A small multi-label image tagger, trained from scratch.
Model: 64-pixel images, arch vgg.
Training: adamw at rate 0.002, 27300 steps, batches of 512.
Data: trained on Sentinel-2 satellite tiles (TerraMesh), 96.4 epochs.
Rows from block 2 of a small multi-label image tagger, named by matrix and row number. Each number is 200 + 40 x the weight over its row's rms, rounded and kept within 0 to 999. All counts start at 0.
After each channel's rows are labels from the 100 images, of 14848, where the channel reaches its highest value: "peak on" is the class under the peak; "strongest on" is what is common among them. Only what is clearly more common there than usual is listed. The data: Sentinel-2 satellite tiles (TerraMesh). In brackets: how many of the 100.
# conv: 3x3 conv, stride 2 (model.blocks.2.conv.weight, 128x64x3x3, each kernel summed), inputs 0-63

conv.34,223,299,226,231,219,205,300,235,165,175,279,249,201,221,228,214,187,198,153,185,301,246,134,243,236,224,225,214,157,261,186,219,243,210,191,211,208,208,194,249,217,214,210,180,108,230,168,176,247,149,242,243,170,210,209,155,170,139,242,233,226,182,194,205
peak on: crops (51)
strongest on: crops (75); built area (72); main land cover: crops (57)

conv.105,193,186,224,224,203,228,206,160,210,219,233,223,203,187,141,59,209,206,238,268,206,342,128,222,210,175,192,225,214,222,228,213,219,168,231,297,232,254,215,157,213,202,207,119,215,132,203,230,227,214,219,227,232,176,213,202,195,243,201,205,222,207,192,163
peak on: snow or ice (78)
strongest on: snow or ice (78); main land cover: snow or ice (66)

conv.55,205,224,225,246,194,247,228,167,230,230,226,251,236,157,224,205,189,183,270,202,249,97,185,246,127,184,243,229,192,267,275,167,253,202,239,188,244,229,192,223,259,254,199,208,234,241,211,215,181,193,223,210,265,260,226,207,224,225,248,258,203,224,307,204
peak on: water (36)
strongest on: main land cover: water (34)

conv.109,215,132,176,194,241,197,236,201,185,208,239,211,208,187,237,216,197,248,84,233,173,166,190,258,181,230,246,198,210,195,153,188,214,186,268,261,252,202,133,224,237,219,206,296,218,229,181,157,115,194,185,116,211,242,220,225,184,243,256,213,182,234,217,282
peak on: trees (51)
strongest on: clouds (42); main land cover: trees (40)

conv.63,205,229,214,213,289,208,217,233,149,147,220,215,208,230,202,198,269,226,261,156,267,106,196,259,233,181,236,243,213,275,225,192,188,220,223,241,215,253,234,162,224,240,194,239,240,157,236,249,218,277,250,244,234,245,201,221,229,259,254,212,214,263,207,224
peak on: crops (47)
strongest on: crops (75); built area (64); main land cover: crops (44)

conv.42,159,241,226,192,209,219,185,240,203,220,212,190,228,218,176,257,209,190,232,219,228,221,96,201,183,109,226,186,244,257,212,217,230,142,230,200,243,237,246,209,230,233,223,225,191,27,210,234,199,235,233,220,220,126,219,222,253,229,227,229,228,182,218,226
peak on: crops (46)
strongest on: crops (69); built area (63); main land cover: crops (51)

conv.110,259,253,215,237,176,227,238,201,212,208,222,228,219,194,227,95,212,195,219,201,218,244,167,259,203,165,188,220,207,11,228,200,230,137,230,230,217,219,233,218,181,223,224,120,207,261,179,249,226,184,193,232,214,235,218,223,165,215,216,204,249,192,227,201
peak on: snow or ice (48)
strongest on: snow or ice (60); main land cover: snow or ice (45)

conv.27,205,227,180,197,191,201,210,189,226,178,288,255,228,170,236,245,207,152,175,267,274,267,240,183,217,202,221,178,186,128,192,268,249,133,231,236,231,207,147,240,254,166,266,174,190,234,170,160,222,195,103,266,226,201,236,192,164,224,215,235,236,227,250,156
peak on: water (33)
strongest on: water (66)

conv.83,267,203,210,174,232,195,196,275,215,194,171,186,217,194,277,240,215,255,290,235,229,195,128,166,158,253,215,243,281,202,246,208,214,214,161,220,169,233,306,200,227,219,214,164,196,165,225,198,246,261,229,226,208,241,169,195,210,253,279,139,211,246,196,233
peak on: crops (43)
strongest on: crops (65); main land cover: crops (46)

conv.64,228,144,176,107,189,254,160,234,171,189,191,191,219,281,206,242,233,238,189,258,248,163,285,183,225,247,221,154,235,210,159,220,177,286,182,96,239,208,200,247,183,212,197,225,184,246,199,181,150,187,206,158,249,228,220,210,212,259,234,189,243,163,191,268
peak on: built area (27)
strongest on: clouds (37)

conv.125,256,207,199,137,196,185,221,175,201,222,137,224,227,263,234,216,242,201,248,205,213,212,247,220,274,268,216,198,208,201,176,209,189,219,47,205,229,229,183,183,198,198,253,153,205,230,173,218,186,181,195,175,218,209,183,111,254,281,118,167,232,257,215,207
peak on: clouds (52); water (28)
strongest on: clouds (60)

conv.79,183,189,199,137,215,193,236,207,195,205,183,178,213,208,248,245,191,233,202,215,191,259,286,247,50,216,209,223,249,224,161,154,200,231,106,225,171,144,218,234,209,228,214,177,218,232,267,174,122,220,210,191,188,222,228,268,211,148,169,150,225,218,240,228
peak on: crops (38)
strongest on: main land cover: crops (42)

conv.39,223,267,243,241,233,257,238,239,212,165,207,214,271,144,212,189,246,200,240,114,209,102,138,226,216,270,206,237,186,266,245,194,228,222,249,257,237,180,236,230,250,201,271,184,181,159,253,210,220,219,227,229,222,225,228,221,201,213,175,243,224,267,216,238
peak on: trees (51)
strongest on: crops (77); built area (71); main land cover: crops (42)

conv.127,188,45,247,200,192,220,184,220,186,205,241,192,221,266,246,206,211,212,124,279,203,235,195,200,224,204,222,230,218,185,160,243,179,194,245,243,208,127,124,187,178,207,226,258,238,221,194,231,246,189,223,143,194,158,204,293,194,173,266,204,185,192,226,226
peak on: water (46)
strongest on: water (65); flooded vegetation (38)

conv.22,239,88,211,229,207,203,146,177,232,204,231,216,185,252,259,214,264,194,65,196,187,231,213,193,180,191,231,210,201,211,252,180,209,229,217,195,269,132,58,235,220,215,200,210,205,235,229,222,230,226,191,184,197,227,224,163,237,240,226,215,200,211,248,217
peak on: trees (45)
strongest on: clouds (35)

conv.17,289,216,269,263,227,251,208,190,158,231,182,216,230,171,119,219,208,292,272,218,200,179,268,248,208,213,176,171,251,201,244,191,121,143,226,246,210,165,258,174,211,237,214,151,242,188,252,236,204,176,231,183,178,217,187,203,247,233,222,239,143,220,179,252
peak on: clouds (35)
strongest on: clouds (45)

conv.25,190,193,201,161,238,165,180,198,193,213,264,211,181,243,220,225,193,211,185,291,248,292,177,198,285,191,176,177,193,274,159,209,185,271,160,198,266,205,193,216,182,181,200,94,205,188,237,150,239,235,142,150,170,165,182,126,233,136,215,181,238,209,241,233
peak on: clouds (38)
strongest on: clouds (52)

conv.0,85,209,229,223,218,231,215,227,227,216,217,217,219,187,154,214,214,234,221,246,233,209,176,186,221,225,213,216,209,166,260,230,220,88,213,217,234,238,214,69,219,217,227,231,218,161,227,231,225,231,227,248,219,110,227,206,227,239,229,215,204,229,95,200
peak on: trees (48)
strongest on: main land cover: trees (41); main land cover: water (28)

conv.72,206,162,208,260,220,268,127,148,193,196,247,239,236,287,209,179,184,190,158,217,250,214,208,223,223,236,197,232,219,180,278,264,234,229,211,212,214,177,191,200,181,186,179,87,149,234,196,185,265,192,213,241,248,215,259,232,177,186,227,238,219,180,110,124
peak on: water (57)
strongest on: water (72)

conv.40,182,247,211,247,179,218,230,226,215,234,207,247,243,206,169,195,250,204,192,158,243,224,137,257,248,164,197,254,182,241,247,171,221,127,216,249,238,190,268,214,256,225,185,193,238,43,216,232,200,220,247,218,222,139,211,257,224,242,183,210,203,259,198,207
peak on: crops (67)
strongest on: crops (78); main land cover: crops (69)

conv.16,123,224,198,217,244,146,244,192,191,174,175,159,220,295,216,161,193,236,176,341,150,249,197,212,232,229,224,258,219,217,197,206,213,224,221,184,192,262,207,257,202,189,192,140,255,184,119,221,203,197,193,239,215,214,233,234,189,241,130,173,179,168,206,128
peak on: snow or ice (88)
strongest on: snow or ice (92); main land cover: snow or ice (79)

conv.30,225,186,240,227,236,211,187,237,207,215,233,231,247,122,168,269,214,251,227,182,167,228,183,257,148,180,232,255,236,288,215,129,224,190,175,284,208,162,183,244,204,246,237,213,191,200,235,237,198,254,247,254,175,216,283,221,181,208,271,233,196,251,248,146
peak on: trees (43)
strongest on: crops (68); built area (64)

conv.84,234,234,254,244,202,208,192,126,178,217,185,265,244,292,228,142,239,211,283,128,279,218,178,280,241,201,199,224,209,259,247,139,198,273,206,174,218,228,226,198,253,219,181,242,225,177,178,241,223,220,195,210,225,232,200,173,186,264,153,173,212,234,151,186
peak on: clouds (48); snow or ice (37)
strongest on: clouds (50); main land cover: snow or ice (35)

conv.5,221,244,212,246,131,243,165,246,216,208,250,223,189,199,262,173,229,158,171,161,208,305,243,275,222,163,203,219,169,294,259,217,220,228,182,167,225,235,238,218,171,201,171,284,234,170,247,229,288,226,198,239,193,201,220,232,198,234,187,260,249,219,212,228
peak on: crops (41)
strongest on: crops (65); main land cover: crops (46)

conv.10,241,257,204,198,260,260,176,162,172,200,197,180,189,183,147,178,223,217,217,319,229,144,229,283,219,156,191,196,224,260,142,146,113,197,218,205,251,195,250,176,218,245,140,211,258,161,246,238,246,270,204,223,221,199,191,255,192,203,218,213,152,206,175,172
peak on: crops (55)
strongest on: crops (80); built area (70); main land cover: crops (57)

conv.56,261,222,260,202,206,228,184,165,245,234,223,236,200,192,285,221,203,214,247,77,184,159,179,194,239,241,238,246,251,168,272,182,264,254,207,232,245,238,232,267,219,196,143,200,220,217,275,213,230,229,183,260,224,208,224,212,223,267,146,193,200,207,240,199
peak on: clouds (42)
strongest on: clouds (76); main land cover: water (31); main land cover: clouds (28)

conv.62,170,240,176,269,222,224,197,201,160,230,208,246,228,177,199,181,259,260,206,202,174,147,211,249,145,172,235,251,219,274,265,182,228,172,186,208,240,209,245,198,294,190,276,203,218,129,275,173,217,236,225,159,220,187,220,221,196,288,206,180,229,264,270,229
peak on: crops (43)
strongest on: crops (89); built area (80); main land cover: crops (55)

conv.44,207,198,259,226,303,199,213,131,207,225,213,166,230,215,195,196,226,244,221,207,295,158,184,210,200,227,259,240,242,294,245,211,160,226,227,271,251,272,221,192,221,219,157,198,233,151,191,245,185,221,249,246,226,225,156,210,242,193,285,215,181,261,196,207
peak on: crops (51)
strongest on: crops (82); built area (70); main land cover: crops (53)

conv.20,178,217,219,197,171,186,227,273,155,249,223,176,188,250,254,224,225,211,208,142,162,229,257,273,224,179,205,245,199,234,196,231,203,235,216,206,243,247,233,137,196,231,181,376,235,178,207,253,214,195,208,260,234,231,218,226,203,208,185,203,172,254,224,146
peak on: crops (47)
strongest on: crops (67); main land cover: crops (50)

conv.120,193,114,240,184,174,213,169,176,188,200,232,191,177,189,176,244,206,172,244,222,204,252,139,231,287,166,80,249,201,254,208,236,215,178,230,273,265,219,187,234,155,199,248,218,196,168,264,224,213,225,188,224,198,160,203,244,224,144,96,168,229,231,182,210
peak on: trees (48)
strongest on: clouds (49); main land cover: trees (41)

conv.86,166,214,229,203,238,209,207,252,212,221,264,166,211,235,175,243,249,218,236,235,194,256,217,232,112,120,244,161,211,227,223,167,179,156,220,293,240,325,221,183,247,223,212,188,196,103,172,193,231,230,179,160,198,208,225,184,212,235,262,229,210,210,157,222
peak on: crops (45)
strongest on: crops (78); built area (66); main land cover: crops (57)

conv.18,183,189,181,195,202,155,226,215,210,210,204,173,226,300,268,218,171,185,177,304,201,164,161,193,185,187,214,195,211,186,193,205,219,185,199,107,158,155,226,346,224,220,219,253,212,222,231,213,121,208,185,219,240,234,239,253,204,143,215,210,216,176,261,149
peak on: snow or ice (42)
strongest on: snow or ice (55); main land cover: snow or ice (45)

conv.45,137,206,269,242,213,222,202,174,234,233,205,203,180,234,192,238,259,162,210,230,226,263,186,249,221,235,261,231,228,206,204,296,234,193,290,249,191,239,203,229,283,194,208,291,224,194,206,232,267,255,221,165,225,217,184,195,269,269,224,221,231,209,164,159
peak on: snow or ice (48)
strongest on: snow or ice (61); main land cover: snow or ice (52)

conv.114,224,40,186,132,176,209,187,222,213,200,240,187,160,206,215,251,67,201,236,245,228,250,165,215,237,145,139,196,206,250,171,271,190,174,231,201,186,234,217,246,180,185,171,248,201,222,225,193,168,254,216,155,199,212,225,204,183,159,198,239,197,219,203,200
peak on: snow or ice (87)
strongest on: snow or ice (94); main land cover: snow or ice (83)

conv.119,199,247,226,219,136,226,174,236,207,182,211,168,199,181,256,136,235,153,168,245,179,172,286,175,225,280,196,245,188,185,260,235,221,276,203,201,156,256,266,180,202,253,242,238,238,191,196,217,211,174,121,232,260,151,192,221,180,201,273,109,202,191,174,197
peak on: clouds (38)
strongest on: clouds (49)

conv.123,217,201,224,226,175,219,183,224,199,202,224,254,210,204,232,224,197,195,191,220,160,241,182,257,113,24,235,185,231,231,248,143,237,150,167,210,225,296,232,216,178,201,278,182,201,170,227,212,213,222,171,216,196,220,234,201,181,232,147,209,244,220,266,208
peak on: crops (54)
strongest on: crops (85); built area (77); main land cover: crops (61)