config.yaml
arch: "vgg"
model: "multi-label image tagger"
dataset: "Sentinel-2 satellite tiles (TerraMesh)"
train_examples: 145000
image_size: 64
crop_scale_min: 0.5
horizontal_flip: true
color_jitter: 0.1
norm: "layernorm"
activation: "relu"
depths: [2, 2, 5, 2]
kernel_size: 3
stem: "single"
widths: [64, 128, 256, 512]
downsampling: "stride"
num_labels: 9
init: "lecun_normal"
optimizer: "adamw"
lr: 0.002
beta1: 0.9
beta2: 0.98
eps: 1e-10
grad_clip: 0.5
steps: 27300
batch_size: 512
epochs: 96.4
lr_schedule: "wsd"
decay_fraction: 0.2
final_lr_fraction: 0.01
warmup_steps: 5460
weight_decay: 0.0
Rows from block 3 of a small multi-label image tagger, named by matrix and row number. Each number is 128 + 24 x the weight over its row's rms, rounded and kept within 0 to 255. All counts start at 0. Numbers have three digits each. After the name is the row's rms in percent of the matrix's.
After each channel's rows are labels from the 100 images, of 14848, where the channel reaches its highest value: "top examples" is what is common among them; "lies over" is the class under the peak. Only what is clearly more common there than usual is listed. The data: Sentinel-2 satellite tiles (TerraMesh).
# conv: 3x3 conv (model.blocks.3.conv.weight, 128x128x3x3, each kernel summed), inputs 0-127

conv.9 070:124160095150169124128161136122128147124192108120106169102075123130153150089088130173143138098128138143144105165087135121141131150110122135161146151118103135129137131154108079125125154151128107123177159115142124122112164155176098151122166076156156109152154161127054168132132129148137113128151110149111141129123142139122169100148129160141133125131167141122160142131122152142120144122147
top examples: clouds
lies over: clouds

conv.104 118:129170137120177132146153089165144141139134184131156167148103135133142169134067104115152141120124141129132099172112151149142118111115163098134134115145133151101122139145157125150132144121161162156122152092175142125139180103161157145143168133159199142134153131107134175155160149153170118111120100140151127141152155144140137110132125166142158123122127158130148142133105142142151116161134
top examples: water; main land cover: water
lies over: water

conv.58 108:119122112129121127112134130160132146160145106098143155146170111165107098140118163115128168164138131150099120079130163118144165140146105108120105087115174160132149150175159144131151173152125108125112120159106126116132084125157169137137149148123153150155174141168153147127093132130153158154132147091118119135144166077122081125141075130135135153136170103131123130119143095155166138109112
top examples: bare ground; main land cover: rangeland; main land cover: bare ground
lies over: rangeland; bare ground

conv.29 103:157125121137151155131111140128137141148160114041116143121141152149170154117130142147129117153132132125090149148099151060147110149129117135156135045126156145104131162133150157100160145091149133084163145159086156151123132102153151151145125151164125135134117157149138147144141112156113140147138116090121053126148149136150152121120136134138149118129137109114130132144136159156146139160138
top examples: trees; main land cover: trees; clouds
lies over: trees

conv.16 082:153119127136125129154140123175130130097146147113135101102122133158121134129144165106170123131156106171172135143113088108136196164140147134108168129152146147126149105100145135142107133120143144145129139138123099145179109126148089120151136112121112119151146144158186127163130130122145173154098159176158107122155143119148150145147147145170148168112138144176171125152146160138153179150148
top examples: snow or ice; main land cover: snow or ice
lies over: snow or ice

conv.92 055:135161130123156128170121116154145125127145210134178111142151121121158178102158123137129127133145148153141135143200117157141139135154152125112126161116111159129152137135142115155121139138156148144128185149144147106130149138105146137153130118137167113125134127128222137130141104132125139123133162097210143153120149152185150136116125137145126135134108150152146139115127145143130102140124
top examples: crops; main land cover: crops
lies over: crops

conv.74 066:176099092123110143150097108142167153136144097100128099141142154087145134168120161160139142123138149159158122106123125126161123141135144144143129084148190158181097157119137090119112084124141143098121145112136145170176167126123093134137139141119158144136103137124140142159160136156182112149106161145112134115184151128135129131094150136128150138127154106144132130157123180154111127155139
top examples: water; main land cover: trees; flooded vegetation
lies over: trees

conv.45 105:113131151146147118173115154025126099166121171156151129155147130115146146117122086110115123147117143167125142143179165169139127148062148140094129167145150124153136129167149130142163138137167155146105191150136120142166115135109148135118145114091158122143132123130155131133128108131121146100129142127166163127138128140143139165154149138139134179146150131125136139130133143140145119114096
top examples: crops; main land cover: crops
lies over: crops

conv.121 113:151127142136139090149154140130111150143144110133113142123135106122133123130123161156156154163150167111081115137093159141142137141121112139142153044106135128102134145148149133154159165079138122087158154131140140149127140123149157174140150132145148164125122128112098162154142138152146121138165123048138145139161173145103145104116147139136155117082133091121155143147145166128172111113158
top examples: bare ground; main land cover: bare ground
lies over: bare ground

conv.22 056:154144167162143132125172155088170160112128147207115166146138115136137141165126117130145139149165141153123150130159154180143119137064158134105138142129137127151168127143122125170152146135109133151159126116150151112122124119136150147116134139128154148166125164161156155137128144115123137143168124116136205180167150131170140136157135140161129134106158129128129135137163120120147153112129
top examples: bare ground; main land cover: bare ground
lies over: bare ground

conv.76 150:160148124163148124128153165170097141156157152171158147153114133152119147156127145122154157159134139150105161136115161166152157124166134162133139149101123137157146116137161141091163131142163133170135142133161154168172132141136179137169157152142129168143175155137140138164145174157150134142130109107118161131158152147140127161121133129151145133172133120122155142140161156125164136161118
top examples: snow or ice; main land cover: snow or ice
lies over: snow or ice

conv.64 085:085142131178092139121148153166112123142090105171117144132139128097128176148125122164112115132149143143149178133095142170141138123172152171159145143124133131121109113145134128066132140134129131147099150127174135132133118153124141092123162113127133115120125166137146101119173179158107152134156133133068163103145097164076135139113140150109151143163096122125096141135152128108092143109120
top examples: snow or ice; main land cover: snow or ice
lies over: snow or ice

conv.56 086:146148137128097152141187122160130146079151141148151126142148147160144118166139169145145165137149130118160129107106076102133136139171113140160153132108129132118106084079125149121103142144085084130170074128147136128117144137149122130150133158161147143145129128151153128159139144129148155191134131149120126154125129137185137095096130143127133045145108132144153118145127131133113153134140
top examples: crops; main land cover: crops
lies over: crops

conv.43 190:163141194145154145140143139146157160155164140132117141109130125153143131118154127143155135120139128118147132152140171158175123141119156126176135118130167157139160111162160125160159166133128142135134160154152154142135159143127170170109147145152134152152169150128139164140160147159153137147148148117152144145164178133161172112144143157141128158156153133134150128177148140145168146143176
top examples: water; main land cover: water
lies over: water

conv.122 060:185112144162125144120140160160150159163155133101112118123140187119128159154124068159099118121135141146141161163110121118154108136168131144104135129136133093136130078130143169135141119131167160127165139114164166168189146151149092176133137119133141131111088160160170119143124156098140134139102131148120115142114130144122090113147153143138162147161130164132155109151136142123136141101151
top examples: crops; main land cover: crops
lies over: crops

conv.108 079:123134129165119151146103167141156127179142112156145101156159177133109126151114135167137174151142130184150144135128150169172150135132157162123114139155124148127142128106123131135109128135149161120190158132147139142131126119123122163174148124153158169146152173144113139122148157062136159151120117124142168130121088128118112135154098144154140129107123152166131166169159164138149108115129
top examples: bare ground; main land cover: rangeland; main land cover: bare ground
lies over: rangeland; bare ground

conv.23 078:147117138090156144127182135165126127119126172128128157103110139107136161153125115150117152125157161138157153109148106078154124143161055151171140106141117146117124138151129118127124161145122049080164123144162135126122170118170142137143123119138102117114156156174149162132133151140164107157143140146157115126125147130153147095153102116139146146164126150133152161136165153151127144140139
top examples: water; main land cover: water
lies over: water

conv.91 077:152118137114132140145160152113187118115130118161103135118128148144127108109121193138127157180100120174149141066142134137141136137104176131131145184164145134140121151131136129091139138134144158156120142130143098114098124135109154140157129134162149159182141145179167133140109158088127191155143123156163149159128144098136145147132145115143136152139179097141118118140117115120153134115138
top examples: crops; built area; main land cover: crops
lies over: crops

conv.79 109:136149151146084186094138147143170115141134081089128148150138164154145135118148107132152135118083122148108139105124154106138141134167120140159147053157138163133137153137149119113146150152142152058145092128067147152146081150130139138116123145154125113135134129132144105138119155139156142141152160066129098129117127138109143136108147116133145130160149072142142128145124119143121115168122
top examples: snow or ice; main land cover: snow or ice
lies over: snow or ice

conv.103 120:161112134120165123152127157152131145127149142171096122090142125133131138136140142168142127140144116113151047119148099153133146153148149169122135156139066101138141135121108140136134096151143134138154170117147140153141146131146108131127038123141058126143108059140145144134138130111096111099139140141161159145105117092149164130139154141145112156150147119132149112144147132125137128113160
top examples: main land cover: crops
lies over: trees

conv.6 136:124153138136135051149140143143051141135145131131144134147144076139083128153136128119133124128143141136070144159133145130146125141152050140130146159032136081148144138136147138152150144115140047158150156142123129153144119139141141143132132145131141130142139130091132135147145135131139105136131137145146139136134129140144145147140132145140113142159141152141141113133162160137133143080119
top examples: bare ground; main land cover: rangeland; main land cover: bare ground
lies over: rangeland; bare ground

conv.94 103:077156141150137101112197116133106112100123156162118144144159080122093138100092107115145149153147124133075128081119146147123141105128128156170120102108144143142134135135120135168138154151157143101110110158118116152136121132144164147161136161164144136153133150139115179121161169143126112143169156067122133141133137172089140132157149125119156140125122112133142168130150142156146085152146
top examples: main land cover: rangeland
lies over: rangeland

conv.73 118:144150131147133120162140117188102147129168110102142128174150161124135137174081162123120145138138164128140124155079141102124131127169123125121150151128117112144132150138128163154144126078124128166135120139177154153148138120174163147137151149146160154148118128142111153167142164148131086129110083173111097124152147153146125168146139154143166112149134170144156122129122151120167118170149
top examples: trees; flooded vegetation; main land cover: flooded vegetation
lies over: flooded vegetation

conv.8 065:129113105141152164100122149132177095147100150121113119103138137160135164134139144131128138096161091154150137161145144134146147154142144185155143091150143186166141129153123138122117127186153151089124127154122174150118165094165121116156137114135089143129143127138154134134133147139112170136155184112163138139130135114130144128162149132105124095136163125166133164159160124148087156156156
top examples: crops; built area; main land cover: crops
lies over: crops

conv.38 106:168176120162162167170133129130143136157155135140128131156131145132150161132098122102153156144146121149145173136136180160173118163141147128118118139120179148157137104122161134158149129138132139142110122137149175143138135108140165154169178128113131118128140186158137125127130130159149154167136145148117157140166188119129140122138110147142159158158148121164163151153146098134160163137122
top examples: bare ground; snow or ice; main land cover: bare ground; main land cover: snow or ice
lies over: bare ground; snow or ice

conv.50 061:146139117147158143127117137009146125138146192156159131159112133162155147124122095121144122147150139149143155156173145157150151136046145130115146172161146150134138178157137142140140140139143151151133196142116151125109119142109142126137134132115163139144124133134168134143140114134107139104153136138149139123130128154168109150157133126122142130132129145135122156105144153132144114149108
top examples: crops; main land cover: crops
lies over: crops

conv.75 076:088134161142176139161131130071154119155154185163140139145141143162097141050150103074135100124118095117125146123173132135121128135131154154116147174159151146148152152123154120138143112147149154166133208147119124157138119132110139153143137143099154128158146123122147146123134160121147112136145153133156135158114117147164155132162115152151108153153154140147169128128121144141134140128124
top examples: crops; built area; main land cover: crops
lies over: crops

conv.65 086:172138071083130171144106136136147162162089117119119131100123147147159154119125150171110128108148114160125166138101127145134160172141131145152145104118158163142157165127146117168087150168146139115142127158108163141145119135163108159149123108120106101114106126155151105114131115142171165132164156115140132107120092113124146149136133124125153121144101137137133172099135127158070185119157
top examples: crops; main land cover: crops
lies over: crops

conv.3 061:151138137142132143119162152137150139149144146134085140108149149098135159149130123147154144143128147161138174132174136150116127135157145138145137158150111128128126124127122126116128142129137135137146153153114157137117158184132138136139150158104132126092108164124186102131101140138038157164095193123162147103131140141177128087155146147158131154162135132109095174150162143086108140135139
top examples: clouds; main land cover: trees
lies over: clouds

conv.13 082:113103133111098135147128159141144148164145099130148125149142131178163114115181151107134160156106141165125159187138134134141155137157142117123101131118124138147150119139158150139151158133130144117145113145174144136164163135160143134132153101145119151141143112128125169087142130151188128106088163141105131062134127097069136144140113104140129125165154140068086123156108115139116138098136
top examples: snow or ice
lies over: snow or ice

conv.125 080:099118087126134137134141140187120150138162131111156129153134154126157155161148131179161173094148143152136143167119090135105128164190110153160151140133161142148125089125088173146092058132123114129180093158106135147124136154133122121128141132146101139135115149153116116160145153102115110142121144142091138117134109129134120145138148111134142130127111160142081124129169131117149154159173
top examples: snow or ice; main land cover: snow or ice
lies over: snow or ice

conv.10 126:109148140144123143105144135132148133137147114098130134160132066166131163088114137112157127144091108141069153062135163107141141128148087167131127103103146156156147160137169074097155130152157100119114092111132112154149130120129156135136150135149163142132153148112137160145158129158149140156113139081106086144153157131115133141104153142119096116160153093125100152159122143133153131164139
top examples: snow or ice; main land cover: snow or ice
lies over: snow or ice

conv.33 131:138144142151144145125078118157109138125091149135158109127062151131109159166147146132137142127135144101168145161144140127120150103166144106153145175112114104125123135106117133168133136141089134176138143095137140099137147136105147062150145156158135136148113140077122126137149103146111131154136117184150125173157158131125146092108139147121110133167120174128153120160119117089174122157161
top examples: water; main land cover: water
lies over: water

conv.57 070:154147131143150165150126105134109140106133135131110191119109155102137145123140125157153082141112123165106119155107131142113164136145078132140143153113089105144136104131156165141086141135171089139167157112145151136159152158169102159145151146123111145143139141149107162158135163103185147140129092112154148120120158151100137137114156136121152134153151120130166168140175168160114125109167
top examples: water; main land cover: water
lies over: water

conv.95 120:137137132117177155161093133135147131146131140128154154115083135159147134139158105180134122133160128112164078155167116107131130130140139146145151147148141147123152156146144131157165162046101125153158195122150129140132144108105126138112139113106181144070145118132121132139125097119138163124127097169138131173130145124164131112145126145156133174107139127155152143137132136131140161156163
top examples: water; main land cover: water; flooded vegetation
lies over: water

conv.89 091:092161114138171078161170075146129149132128107132132171133127080153109155142101150126153139131160133154110126133091145115086142110099109171156123122091151154109144106148133134129132150150138082152163105138164145143149121143120140132150156125086142127147165146148121149123133192126175129113143106122058122119132128108088113117131143144169148127140148146128143144122167132152137155109095
top examples: bare ground; clouds; main land cover: clouds
lies over: clouds